{
  "arch": "wavenet",
  "model": "sound classifier",
  "dataset": "short read English sentences (LibriTTS-R)",
  "train_examples": 26041,
  "gain_aug_db": 6,
  "noise_aug": 0.002,
  "n_mels": 64,
  "hop_length": 160,
  "input": "log_mel",
  "spec_augment": true,
  "win_length": 512,
  "targets": ["voice"],
  "num_classes": 2,
  "norm": "batchnorm",
  "depths": [9],
  "kernel_size": 5,
  "stem": "single",
  "widths": [128],
  "label_smoothing": 0.2,
  "loss": "cross_entropy",
  "init": "trunc_normal_002",
  "residual_init": "scaled_by_depth",
  "optimizer": "normuon",
  "muon_scale": "original",
  "lr": 0.031,
  "momentum": 0.9,
  "nesterov": true,
  "orthogonalizer": "polar_express",
  "adamw_lr_other_params": 0.0026,
  "grad_clip": 1.0,
  "steps": 30500,
  "batch_size": 128,
  "epochs": 149.9,
  "lr_schedule": "cosine",
  "final_lr_fraction": 0,
  "warmup_steps": 1520,
  "weight_decay": 0.004,
  "adamw_weight_decay_other_params": 0.05
}
Rows from block 4, named by matrix and row number. Rows with one number belong to one channel. Each number is 128 + 24 x the weight over its row's rms, rounded and kept within 0 to 255. All counts start at 0. Numbers have three digits each. After the name is the row's rms in percent of the matrix's.
# filt: filter width-5 conv, dilation 16 (model.blocks.4.filt.weight, 128x128x5), inputs 114-127, a 5 kernel for each
# gate: gate width-5 conv, dilation 16 (model.blocks.4.gate.weight, 128x128x5), inputs 114-127, a 5 kernel for each
filt.0 101:094118092129150133115151132160137119117111099162121125141091120129114120122140121104121119129095126104135137098138131134088090183098115119134152109096137138119104141123119070177126148162154146183127099152095087
filt.1 100:142105140099092109146134127165161121142066116147164175069141161135129095153132144116097106096126152147101110101178105101120140173134084100111092120166150158129131130120120114082137081151131082141110109159143118
filt.2 103:108120166180129118074121155163131109088142149114147100152120145145171112124144144135139121138140150184100111134127128134122110164146149104106137135161153127114128160124160129104144106100131115212100118090121148
filt.3 097:134165108093158119111155095120124120066152166202146069140180157145148141101144108141093107101101123137104102101179160143170133130133135122140104126165155144117127153100088088128081177150130161110142175115087146
filt.4 101:123137180166133147128123153145094186143122114118108122111111100157136126150145117153110178123149106175082121143154165139118159146163111138138111133125128124124116124108137101157130129122080125131106114146091133
filt.5 098:108192108104141119137161100067134154158108084133114159129094125137116149145130097136160168139112139120153155145126115060087155170109112119169133105116122115121084175151115139086122166166101074125123130140110100
filt.6 100:181137128106147152122115126109145097121156117163143141138088112133150118128110152175109148128093094158114112083120104112105163089116147120170144153148136137141116145108134125115111127132139176119146144078119162
filt.7 102:141132138174112135159131113119142111075135141112109073125101127121135099126148140157126079159135122109143149137169091089123117140121154090061136126116139128137166144155155069113114138105116105131064123136153162
filt.8 098:138099112142089122101077173151063144140172099127122131136171114149102126088133119164098126163149170163078071103148116096107138102126101127143134143130131153121117144161083131126142119182161147111128133111171156
filt.9 101:115135155129137128111118149167085101115115165131124104137168122125111133105105122114125134114120144129108154150114135101089127146129086128130073140102125144157114135119133154092120161149162155146102112111140145
filt.10 100:105104132130121122133114099128136137101109068092120103104122117116086125119095144170108146140113121142152095150085143114099139156176158132118125142147152086147136161132145135131140134127089135058136125132146098
filt.11 099:092137091184126129126145135139135102150108080122126120133142172142114132161145154092124164140139069078160084123180106130107182127138146114126125092142125104141098125180132128140144132141120152187130141140133132
filt.12 100:153127099114120169131149160161081123133118107156128140120165129118121147115137117115149091138126116136161141171143159167094078190091169085149094116145114105110146119143127113124173103112132110126122136134104139
filt.13 098:091114098151081134123134053073088138145140116121117135100110149117112146167151108048122122142124141100144164150096114170141109147135152111113138124112135168149157153089166120163149125132119113101135138105151092
filt.14 100:179141128117104110114143093167088147158154092128128116101102139139129168125137174121118126108162163110173107147139169131127158138105172115143126097111146124171110133140105126129078127119107143126148141113146181
filt.15 100:133104117117120115109128147108149155124179141126133073147125187146141129146098120139145136126183054110139160147112105164121082140158110165154150114128129129145112139094099129136145127113125132154134115141087118
filt.16 100:112046150119141088123170122141137076160128133113150085127125101113168132124108163141126130106163120101131133125158102163183142074118116179152175136081088092131139143134115125089083077109109121069095122109126128
filt.17 102:126189123105126097158086099118108142132136138166181095127125126125108114146109140145175098119133110145113111141150177178159091094150112151117094192125132145141135100113077125135151122148130121141120111094113136
filt.18 100:135129054115131081160129158123131144095142136155139147120159147141119129119076122118150124127120110083121130052135111118104147119114192111101151141174128145125113137140181144153138121091117119145101136121193169
filt.19 102:109152085144182106177170111164137104145148135100127152154189158128138143149122148131135124066126117116173153107084103097123157118139133123110142136167106134165152108157089109133104126102113131122096126148139157
filt.20 098:126103088120104097134159125083155169110120158151212178173120116133111143107134117140131123176138146142112136142120141144131136173120113150166094124067121122132105111159116153151150140159131133072134131126127102
filt.21 100:119140154138102127154086138078108129120123116114121166151135134089144108086101133111168114159122133131130122124147106128144134146139101123164134125133173146147130084132169156132126115147168125120115120140142142
filt.22 100:101158077136159141106101134209144131157122108122105152118158108146119144138133101135091113118137162092151129124169120121177159119113172163093163138073126114132120129110123161128143068144141126152138138144146088
filt.23 098:126119186121142178154130110127191136160105116132131076082106123128136092093165124134154128123137131123089081096173167131139131154085102155127191156087153129111156096104152076117119138135149106158185134127123131
filt.24 101:094164178145138142133063159183127127148147133105150133142112105148161122097135127116098085136134139175173150115106147147122171090116205114124115155071114144198102187149107101128127155113074144108119113145091160
filt.25 099:145154096098148122142111104115169154072060148105155135063107145169128093169106106122186140140118098117115138155046087139115079119100140140144098106148152098098134147109121115093150127111155143158136123167111088
filt.26 101:163146095133152139140105131154134116124106130176148118140150153127118086120089149128092144137130100128194155140103187123150146174121166107105114205139106097085113143147083146130123126083146141146137116096122154
filt.75 101:111161175141146139132127150085128180126100134155128116149161146143142101139096156133183125131107140088183123120103114141142160132121152111118102122080162139096067108140146136171103150145127145112118093171118146
filt.76 100:160100157137138125133132107103147075142108121139104108118171170082112148127152168117141093113172143148179109161180159125130185132103131106078158169130125113133108129113081115148091142098103145147108168167155158
filt.77 102:154116168193128121127157128107111161175120112100120100089167137089111137142076145085163145115160161105136130201109114141173149111121087123148121075137111107135145122140116107158102127108107131093117121142105143
filt.78 102:090084175166110106104151112172127150153101122139129170100128113112124123133146109148130102134150170185134147137129093133099103143161159174161161119147133132074156126134133136153087102162167124149127127120126156
filt.79 100:116117083195114193145146114140094138106101113152150141099131135081171117132113071169150096125159133141154132139124139172100128087176098105136108078134126097089115096142133125168158191167137134156122120135147131
filt.80 100:057121107133133146155116145081123127144091128120074119072094148132169159135119140151126160131118090137118109149109113119131126162103157144120140078149120108065091114132124121119107143121103123117166105108138115
filt.81 098:115116107132096129092166143146104094127080119155139162146113135138123124133143161130142130197142143143120133133137094137116176171110111128168121140157114135119110140125144089142140141094142156110129116144094151
filt.82 099:120101111105129144152156088103137139144101122136104088091155143125124145080115109134136104128132181145177150165176139125134159105145151169126143153144130081101152143124121157150167126100145139142119160137110140
filt.83 100:166146078158162122163136170079139175167083076099170156120115153123143136115101101106153104125129124148149149135095147158150124140141142094123133125095135141117117138130098092110122146106139131131113117158173110
filt.84 100:127153164142156113096142124068118175116146134112147143151150088161171143121173120142126149110160102141127098106133100130102165060164129148117134119151128147161107144109144121110118099171132162124131119116164130
filt.85 098:113129128092142128125105118115116139112096145157154145119152136138131153128144107125175147110122164165113151114142115102154126114131133154136082109101134133111184110153125100117109137163162063137129147100123113
filt.86 102:135086125133131196103133100112085060107143163147118144154098141122137077108128166155113105125135144130137113093140111107151126094162159130127119110146109065158138117106106088130099099125130142103151145073104132
filt.87 097:103129059126130132092156106133105107076171116139087119153097123106082113108159168097151135128115091130103135129117098107119167187114126152110125111141142089136128119095150135144139132093158151087138151145112126
filt.88 103:128154136133107141100096082156087135149121125126120170151115126118105111126126140131123109093112136127127123143105156151105201138160136152112150124167159142157102125140112085163119130127153123164096127122122145
filt.89 100:106143157117134113150106108122110128133125142098099162132122116153110122116087162150163122118109153125105174096187159120145142083146150102083116131081150157140154117145119173162121127065161117076085137113113178
filt.90 099:131166119132117126120085074092097139081120149123123168140138117134110117159113135087130117077166179148060182140085094122107080173104143135085089112094080128183150109128127093150151134141102149121124171131143110
filt.91 103:113206186164154131162142104078111096124126132136105156151142099093127161156124174145126130105165167170177121127131117163126150122162187131118141052115111150146143103126130154147140108107120113149119142144130107
filt.92 101:131160059147131100113138170165107119140116137148128113113192132174128121148107159176144100100138131074120103127156099158172136109096155124119151121118125154120183126138145162051105131135091154158131101121133136
filt.93 100:133100110164141150155134117133129131149096165135091124129172156099113136132138127116178111135099134117143148129141130071101108176191165136176111123166127120149144160123128084080129137154120113126161177148111141
filt.94 102:179062149071163139106135146142149121091139168142087109099144177128129101117090147152139070146122090091155104121115106174099130124073126134137108187178150119111170120121092175072065126089090130126148132099123113
filt.95 100:156100119130110141139186102098159145145139161170091115096127179116112125106117109090148125146132146122076120179126168137090143159101100136105155099093150129130161092112123166136133168134151124097142137124149116
filt.96 099:130138109116087126133104123086109171115091113125175141098127117097112116108093099144147113130138102086086132096138143134143144150132150154149158157107134144077097083110125135118115108163142131065138167156140116
filt.97 099:142137164091127124147099149152159087186114109098104113139112128146082153111146122087113129142152148112159140088133140126112126122096149145103142151094120138121132102113141106154161105117134126107118118122123113
filt.98 102:141141102113177112123121115144188140107099082143099126160112106141138113165114127115177147145119122122077137153156170159129124158174120121143114125202149102140152119122128121111137101146121104142177136106180163
filt.99 100:151082128123125181093167142117148073164142150144135157099154118143171104127140167115115149140116094144122138077158119135178106112130122123147146137130116127124108118138132159093125132170153108136143130128159160
filt.100 102:150132140102157094101126151116119152117104147163136177178114116122108113110131116121127119131130141123146068127156079101127117180107160137142150072114122094125118108145090099143115146143153143121130140143125139
filt.101 101:139089131113175125142165147180140142139157180102162123134130138133113135116137109138166120120117079115125168113082155164098128104123197176083101131168097107140148163136108155102127120143128140148140092121130118
filt.102 102:116133070129155118102101096084125125125131107171138135093135172091142127125157129085155069123154166127093118144134183122135124171139118119082146118090104151114108115098104131120112107125135118088139121142095117
filt.103 098:156137112132124095127122136148141145049129118094138042153140128165095172147114122143132111137083109122114120104144085136158091110106084074120148112149138110111124127110138157132107118107131102093139116085085082
filt.104 098:135090162110131136101083149108144154174103099142140180141085157131135170091110138147174114122107113144161133127107132148147162149124185116129111107141096149118141095103123145138120145155123117083145093148120140
filt.105 099:167146155128087098196149161132150114104084140152175150132142134142104153131127127144157136169081115121084144086136106156119145101119101090115112157109153156122130139142098098135130144114110102127129119195163129
filt.106 100:098120151086085128140146112069136117109105136181151159104157149118110088082155136098161113131106143158144094119093104151126182150092139128109099132107158152142118131152124159132148172150124129120157103177117130
filt.107 102:175141143104127104147128161152094131077101166126148137157090120139115131155150149125101169096085142125161101134170088160147124188180115119173141110072145092153112113097141135132110166152148146136139109134157156
filt.108 103:139139135130143148167114153128098085117153069121173116123148138116144141117101102080102152120094104090116117161160150152119093091171147118135142181085129102150122142158110146083150146131099137113142137120165085
filt.109 100:109091149134155140088119092156119124135080113108159105103114150097153147120145113115174093110104128106098124106108115145149129066150123130117166131075141161094082126142122118200101144138128091111120136151111075
filt.110 099:139123155121192065129150189171150117170168146131187095086139104133111099141115119127154153152138138122155169129142163087172129145174147086162154147133165154128111137128101122100142124120098081180148172133135173
filt.111 100:110108129120088117079153146166136085116153096107083155187109112108158139100142102116119160166121198159168122136134106167163103145153135140116143127130137115177115094104113101144126108120102151137186105117111117
filt.112 099:199182100113137133099131142142122110134134133163135103173136128146136136143143085170134130111113144096119125140129136090124131103166129095151130149105151133147106152133165092157150164200067141108131098125126130
filt.113 100:102186098132107133099210114161161132154125104140117189123178148115124111069107166124125166151161170145159110134132128169115124116158158193145205089143152135093105147105111135172128149131173082154112143177143171
filt.114 101:099124146119122146131144113140132051147121166138113164166109133127121138089108137150157110144150098161130112113120088125107143143132108108122107125094092117129153135125150137117158155114148153123119114145126169
filt.115 098:168081138134121144133113146162145145099118146128155073166159153093151126173110103145122153182141107114107131147133137129160135145098145109135135098092117150113177128141107118129141116103103146145157122159098100
filt.116 100:121067113100210136158149149160127131149151166101107143143149126093126132135133134122113124147110103147162150110119115127163144150102136138135153162122127098163170108145108152119132139130091166161139151153119104
filt.117 099:101151136115124139127110115137121189161130163163166129168155163181162122151109109104115125100084097117097158077142122119091125113177136116129128181098108131109140100088150096123132164107161130119095111128115107
filt.118 101:066096191120147148112143151117143112143122201136162115151148137131126150145140157124103167095142121090116114167131103111182188170137143122106177092123128110147130125083147121110133134122143103141148110107126125
filt.119 100:101107162123103138142134109151096166119080094148116135127081166148117125122129118144155141111115155071120172088174145156118055170117082153149154127123168164142080164139106162157145088130139111146165145118160047
filt.120 098:146094137180082128185079080177153106153110095168117089139138116088156149119119142120131107141098135118082149089137167116118119159090150084165108098124107139163129139178130099132083132127132168119122159124103133
filt.121 100:180123140188154101170166125045154107161192147094128148157145153134122146139141110148097108128124100120148151097098097154088133138123116107125127118151117100187075155161113082152130141119112168114105129154146137
filt.122 099:119082077151168143127131163078116125052170164175149100139154139117118127183115135177070119154138103123188120116165110089135180140185113128131177103068122109104120154136137078097153121136117171097156114117156096
filt.123 101:156130094101154154177100129098161145057113094173100105133104169128154131148122087157139124124110106165167125117096100125100123110098092162148157141146150132120126142098151136150108148114116123116136147124133120
filt.124 099:126118143127135143150115112152192141141131156154139095128148180123089151115131146127127100128132101115147099156148137095169113143114143120146120104130153121155111123088108133140144133127143117097135119120129184
filt.125 101:132141159101137145121165173099108164073163115146116136134122139105166159097108118146138131111110068128104133140097083157114106127110122154168146119111139133133158090090150151111133122108118137139129126123113118
filt.126 101:111060158111089150132113147186155126175116132067137103129113131155130140117112124108139150119110097104120145064118122091120086091127108158106109112130148109084078098134120085110112123155125156139106117160141120
filt.127 100:104146150122134148096176108121099068161129109123118137105113108115160135147139128138113102150113143093146148136095133143150145125136118149159133098112113116116173164124105138095144093083123141121141131133152103
gate.0 100:154104178099144128133127139144171105141113123132152105180126106127134167104110161102154144108151160118073066103173110155164121142065138088102133118132177161101097083127087113102102137140185135132119120131163114
gate.1 098:134106149140183124154116149093111126085104152130108101076148091099145121111149083116112119142176116116141155128143119144120127059114116134127113120151124120091164138142161127123114115135138145174101122110121134
gate.2 100:123183125090119130129165157107154136120090114113112171129145145114159088097112120169156148114098117123108136126095053160144096144142163119135117126124116108104089114108127144140186167143179094089159091111098148
gate.3 099:167108112162124136107078081128136108110187114129103157151084108110136118110150142144107160146134135158134124134146068122104107124117104111177065143129125125122167154121102151089125161148111126102153126108182150
gate.4 102:173161082163127118138146093145148109122146127134100175126110146117109114153097152102140124106090105105124080124157168162102144096120124127092099079093139104095180175130127126166151141119136130121128109102118102
gate.5 099:107125104140152154156124144126153118072102154114114106135124122149119085182121151140117161103130123120110122115128120119131153111132190162127110144128135117095153155144119159146137130122131164126157149122135143
gate.6 099:131118159120097111108150120104156111116130065198187132136120102139100146114115098099160167145123138145136167135152114123159154092124108099145122146157134102144143117107141130131103182151152115110139143110136142
gate.7 101:107126117087141153119171123133083126163125089113132113125132135141157143124151146133118147137085133104132063092104105157145151134100167141123153122111130147126112175135124124136141116119129144134172151128087115
gate.8 100:119137113111184151109123128139138182132067156139146112129130151093145122151152097100127098088104053126102105086157136128110131121097091157165115124130138132084129146117142115074131097103144096173143155123130069
gate.9 099:138158150074128128149104117117148145122130161158113105099196147079089078157101163164101123130096155125150061104135140093154140118142152135081106141118155129149149128083144169129120124135126119161097127149121106
gate.10 100:116137123162168126119162119097110150136146115081177142130155101116153131118120178138100146108130142112115120114090128140158121080111078114093087126101141092135189111174141138148148126101124171129099145111090080
gate.11 098:137106068151149131121176157164140120149165215131146130135168143111138132123143114106170110148119154144127126104157111136102136112077147114109138161151129126132125106121157136154118115128100103153130119118124136
gate.12 102:129147161125179105102142121149137148194106119189144157103114150137167129154096125120136102107135138131156150139146172095116129109094089057166120158155137171128137099135105152131132115101100093170113154109098130
gate.13 101:115124158127110100136158166149149096154152174132124136155159142094128147099079144107095085133130129100163099108125102105144093144124098146144137152126106159132141182133127120134135127146087137148179131160132142
gate.14 101:126108126136134142169094106123173167142153118128112127142144159123151127156108188136114151107141166126109130181107094105109108088144102132108131150126127132121110116141128111103129075127145109138093145114190123
gate.15 099:119156121148118104123159189152084131148162101116134125129146127136140105108162122117085130094141128163107103121110108149103120169167158135119154149096141142141121136136155105140114072140054195161170101184122142
gate.16 101:119084126103150132122153098081144124122177150142160072078120125109106131100132128131149146114114148150157161139135171120094091101148129114134184149130135120100172156103120128115092143138131129166130149138111166
gate.17 100:167120171150130179118173123075126180091161117110172110142119135106103148102153108131106112129148149162118120114119151148084103133118144107120110172106139136106118116126141105135125117162107184100110127150119140
gate.18 098:116162125151134159123132101142114114122130162096107139154120130110159095118113160136139117149133155093177120093119147099149089126099076117159059146130121127167111143089114134112105164119113121102165147089163119
gate.19 101:088157093095102130149090178130085139096084172146107142103121151118094137125136184143150088157146156148070077132094067115108113097105115142155105127092101109107117133110141133141141138142126094114126132089144122
gate.20 098:084148126102171129140114116151146129083078074137109085140124114103126095118154098120102130132131102102150071146112127144114106165162097135148116122140148138124068069141124107115152103151117176125148136165139093
gate.21 098:119103185123125156161090069131159213192125162132103142131119105125134151127094156124131147120083180146096132119159166096121093126160085179150143064138163149167134151138094091141153152137146108163122131119091111
gate.22 100:076124114126124160119143090124090103130095122088110091159187148120132120127145126108095106137137131133105129148070150106128121151128071171117093099135117164164111108126105126100122132167121149163088124137166104
gate.23 099:122131141109151125151127156149050171116110117139149146159185098117151118156146120109121080094147151127119085168142094066130130111102146136104128061124122121108136163112107120116120113147144126154110139136143159
gate.24 100:098117108144109139115120116130114144130076130123143144124145119129139128123057117110153160110125120132150152142136121193124128101130131143122126160106123124169115121101171112098133144149115121121135134078167098
gate.25 097:168145079110118132100111126146134124091125146077141150141176129138158128143156164147093115136159099169144174111138151149136121080140120125145133154112150124122125163130160160103094155148137105153098104123151141
gate.26 102:119118170125168115133126098105110137158128112134101166156131149150166091111152128115105104083109136099140126128152121161092108131110103066113127106117130102128095149132108090125145157145128079138142133092132128
gate.75 096:161144087109114178125102126140084144145132110141100129169095142137120133116128113127188126138103120078109111167062123140120130123097119115121128147168133145136147121100123170144172150108124127108132081090118129
gate.76 100:106115171139103091107136152119151138149115114045122108103144122153133127078151125150102151117058114169165173108126087100119110109166132167142144140099091142103135103146117175085162109123105149122144090129142138
gate.77 100:107090182055139103088089106125092121135087146145164153093118127140108123137137117114155121118119163131106113097162113128131131143115131148158124127175097150145103119153134106160119141115168114105129166117160169
gate.78 102:111164092114165113121117176162151172107139147128107148124172098086068136103122172136130083125111146135151192089132159133138108121084169124123129181097120126127115134143130117091137117121176146149120111095118131
gate.79 101:182186158100076131111082122113085131133148154108119119130135104103129154163164127120116154141083154167112149116170090140107151163164111138163119132103112155130191127125155126161137129148129095143114132102138126
gate.80 099:124150118085084130088118133107124111115128144134154077131161125145125122127121107149145098141150104104088140136155080097144144080127121112107086155146121108139160110105118091155124174150128164134089156114148160
gate.81 101:136159125132160161151122128115132094135105160202116118171149149141112100153132125095111129124100082132077097133145089117138130156183113107169107120133110104147098141144159097112154126147086139131142134127160164
gate.82 098:097129106131113149142147149138092149100127151130095118118174197101159138148136105125132079123142168204144111120115119104093154115133075138140131135128140117159140162135140126120103134114119142131132139168165152
gate.83 102:121181156116113085181100142113079146112157108084097142188136112145139148134158113103129126096090103127099110116137092116141115114133140103148132114136123128110120128194138126103103148120166156120101111118157153
gate.84 099:108174146100137162126150128151107150111168117146139098127072128114170107101125131160133150143138096119133152138141126156191130140116131180106120095116126124099103123128146114104118137159140134148132136120134115
gate.85 101:086135172127138136167169125127148117134168108156125069103124130158097127112104163143154141149100069111129129158134123101077109129129124144127111136103127121113120140128148148102172147122105084140142103147128103
gate.86 100:130102107117155104134144088104106146125145063096095120146145105125086122105154132158087138161181153106133148099117149167121089133154118102115140146151095122156111115107125134132121164101142118136113148149153118
gate.87 100:136146119186113164111116120125170120109169114143139133099111128152122170102139152124118088141122084180145136126106107115072108164121163142068129159104154150157094180113140112157082119162157110146103106150111113
gate.88 099:134158114117161107138157123180134136082100166139156114112130123135156121150095102184131072184149105146147126115138160165158132128151099131113110123152104126133118172157109116105133151139157136167114127101126142
gate.89 101:124124096129151170039165145123145120130174129127074132124065117128175110113145108168094105117145118143167107135142076106110122108141147153095175098120118105132139153121167157121113118080115143136167119128146112
gate.90 101:132149089146072128138098169120132113145112143113125131156139143161113103116131119147121141133132123133160129129125178082176096108102104126116105123137142100159104133157099136121165131120148111113132122169107165
gate.91 099:144151115115111144091116203105142139082114146101117117106148148122168137108148139128161098091123138131148078136129130145156074136152100126117140154148137154103106149132117135101100126141144118166140115128141129
gate.92 099:128163109106108159155162123073138177079067146131134127063152119078128127081144095139184143162123172100130099136082099134135136115144137145147149155116121148141132132136113107145098171163120139143162136147126091
gate.93 099:121110146098135163108109166141114121088142167113174158109141110119107088094120125115123122113110109134143096113119178169122111146197149121137118091113157133093144106165151139130101122159109144102115147132115176
gate.94 098:183110091120124127173154072137142116114130127135169112125099116166114135119141116098120120142129126106179109130089113140099120107135103113114089142112156114099107125111086122121172159174117134127114127144140095
gate.95 102:129178141054173110128075146134149093142162103188100099142150160130153103146138160161154109141180115088119069124129106126119128111097091134105096089142159111074137160101159151132151162143144137111152145130129132
gate.96 098:139106148138108123120075101154122150113178140148163127087124135109166144142136140145112112109159062070077121128105108136136158094114087143125094173148125143100158138121135161132122111135131107167139119072140121
gate.97 099:113131117123164102150140156128165120163152131190140111151177137153112112155142177123139110119116137135049123128105112110091086117098151139119090114083104115136136112146124113149162128178133125121112109111107103
gate.98 098:084162097067078139097132147093138096132115140140112096142170128124116143133124124156138116103134099094077128155135138146129173078122167086126114142107147123117129119103139159110076149181103155160131107105139159
gate.99 098:104110152157147096122116103197106180148177163150124147167135123125156119076121121068088120133142141121147125104137095167097151074130158125134124138140134115123130117119119163123118086137130157119127171123117126
gate.100 099:097140094162134092071125159166107142142149100181111128195136171148179135132146128149168131072129147165142164126087111155134139117134155115142110128112118125155135109132135170109157146101139150163141141157126121
gate.101 100:112125104170136163098159178109129158124106147117150169135121134153118085133135073111125138120144127094132126140136175118149100140133096134137118137137116120139146109144087105127143133157144133128127125117132149
gate.102 101:167135120108148126113124127116178152128109124111095142131093107116105113088127115101101097138112199100102134136146175146147114121109153133111124103129135098129126146151144162117109128138155090123119161108130142
gate.103 100:132131115109093184089145138115119138121112112114085143104135111146128147114131115120144137136142151115111114154133143120116175140129163140144148132141125122108096094145121177136146159105141140089088134121126103
gate.104 102:085126168118151092101167118087113149155114130133129151129046130158119157109152125117149138098123161108100122142136163153130201133141155112135130119084120147157125108137115137088134095188187124072086130124161092
gate.105 100:124137122152133120162127112166104120164117115145129115110155147114186138148096106187129141172061121095084139171131124084087110136083118117180160114160133112119111141119154144105131135116106117095099092107108144
gate.106 096:127150101154125111158125155112133109151188122126144102144151116160134105155126114181128151137148122132105076130113133116119056102074156102125146157138129146129083101131127156089122116138132146150124088114116091
gate.107 099:137143129154091171136078149145156165135151138079113116125120104119128140161115113058090143122126177143147135170154080108156099132095115140114110064155126108131128110129131132152093141163152137136134089131115172
gate.108 102:131140155098078147156152100126168093121113099126127104092090130102110141103140175118162131122141143139139100148107145087102134097102123137169145161117112155108133110107131094067157139109147134101095130141140141
gate.109 101:113094097166196130123145165208108108106140108092111094103164119105101136136136167146145070133130170115118092129108124124102167123117139128130123115110139134127112128112142108119122115111103128118160175139131118
gate.110 099:133108096134158182157144164143131118134123148116118135119108126145111108132145179113136135128112105106140152137117127140128145130158184158153145123116121129089123154166097133108127124132089110120089086132115155
gate.111 101:131158132113134137108101138089110152123067111080136139137115081092142110122162107111123124102110110137085142102122101125088093104154079112106107140121126119099116121094115164142149093137143061137130093072108123
gate.112 101:160154104074112146127127137133114171101177114115127155167139127169113103089138124133109167145134134145154116159096116118120090093124138122138134144162133125073151113121118106098127172137129135100096123129128144
gate.113 103:121129116137154091130144096098138183086109134147148141138132151169176118128081138167138117113083118119157110099088104134136117129133168132097102133153139114119160130128132135121122120149093159109123142140110117
gate.114 099:146164116149165131178121115138075138117090128114130132075121090149126133143128128120157157157152129106162133106147097097122115138122100132155070137120136123124135120152152129136144112147114092168118116122158132
gate.115 102:116160159116063153176070152143144172120113136134157115071095111125132136153130166112162143119076135123149127096113149107132124128118087139115167183130147105148158178105156125145162093099120141129146146135091140
gate.116 101:111133128087117119137131138093140134161088163129147136070067131142125103127118165139092140102151068142192077120090081151132140140124114133159118132140167122135124103105128182109113174107116125126144142137141190
gate.117 098:124071083109142100153153163127104132127139113146128111157125108097112122116143109125121099127116067157144100129127114074117142137095177130128137143108123140155132159116150109173138122138137120079109160136083128
gate.118 099:129102088084151148141176158141079092107156154135105163182153121113145105150108176099114112121150159128114144142141132143165158080125112083118100135126120154121107116145086148115089128063121124178121150093110136
gate.119 099:151131152101120144179143166118088142128127121128153129158111114114089169112130115139149067088136116094117107124135110139150082139109113138105156140168156132125130179121144111087105131134175148204163129121148150
gate.120 103:163118155135092144145101147140111119113106106127149119167117140151130153104156099151123091124143125132123147144144097129138119115120110155150137140174145125125134120081089143179141146141097132140088139158151165
gate.121 102:161137148091159161136145133157124108163149144168173136136147164140130124139125071108105135119118110100149111098125114179102178103059148088131175183145145104084153173140081135090099123128129092136144135179165138
gate.122 100:121131133132123158149168120084119116177138116121133101110174098134177133159119130076089093118142079119136129114107151142182121108118130139120126095105129140125117125141156173117102117166166133132155094141109115
gate.123 100:147157077156188132093160132147160134104125133135134122097114135186093089128117119177159114098087108095169106113132133149151149154138127110094110115150194126082154111152143094141143141113137097173079140144164119
gate.124 101:165092145133108138130045137148106145100131123130130166140138103102141147131133149123069129130139126149136106116125058141102137089120139104149126130135088121171108110171084092140129150118153123162150132140144125
gate.125 100:139115151150127101105130169153157126161142177177134130103109131130136141108147149136117107120168054116088105110143172119104157166095149158122147114126118152085143120152114104106103137111158158141145127124088116
gate.126 101:103079096113118177179117112103116104075111145118121103140118135146128083140139169117167123139099104110198132119136102115121127131071101146104138126136110091104127159110152122165090131142107197127135172113085135
gate.127 101:133146086095111133169080126134125137079115113147146177173139103113131119168110133101148135121095146078114121130146119122121136146090149113093128150098154122147109121144135124104174152120164114094129141095106166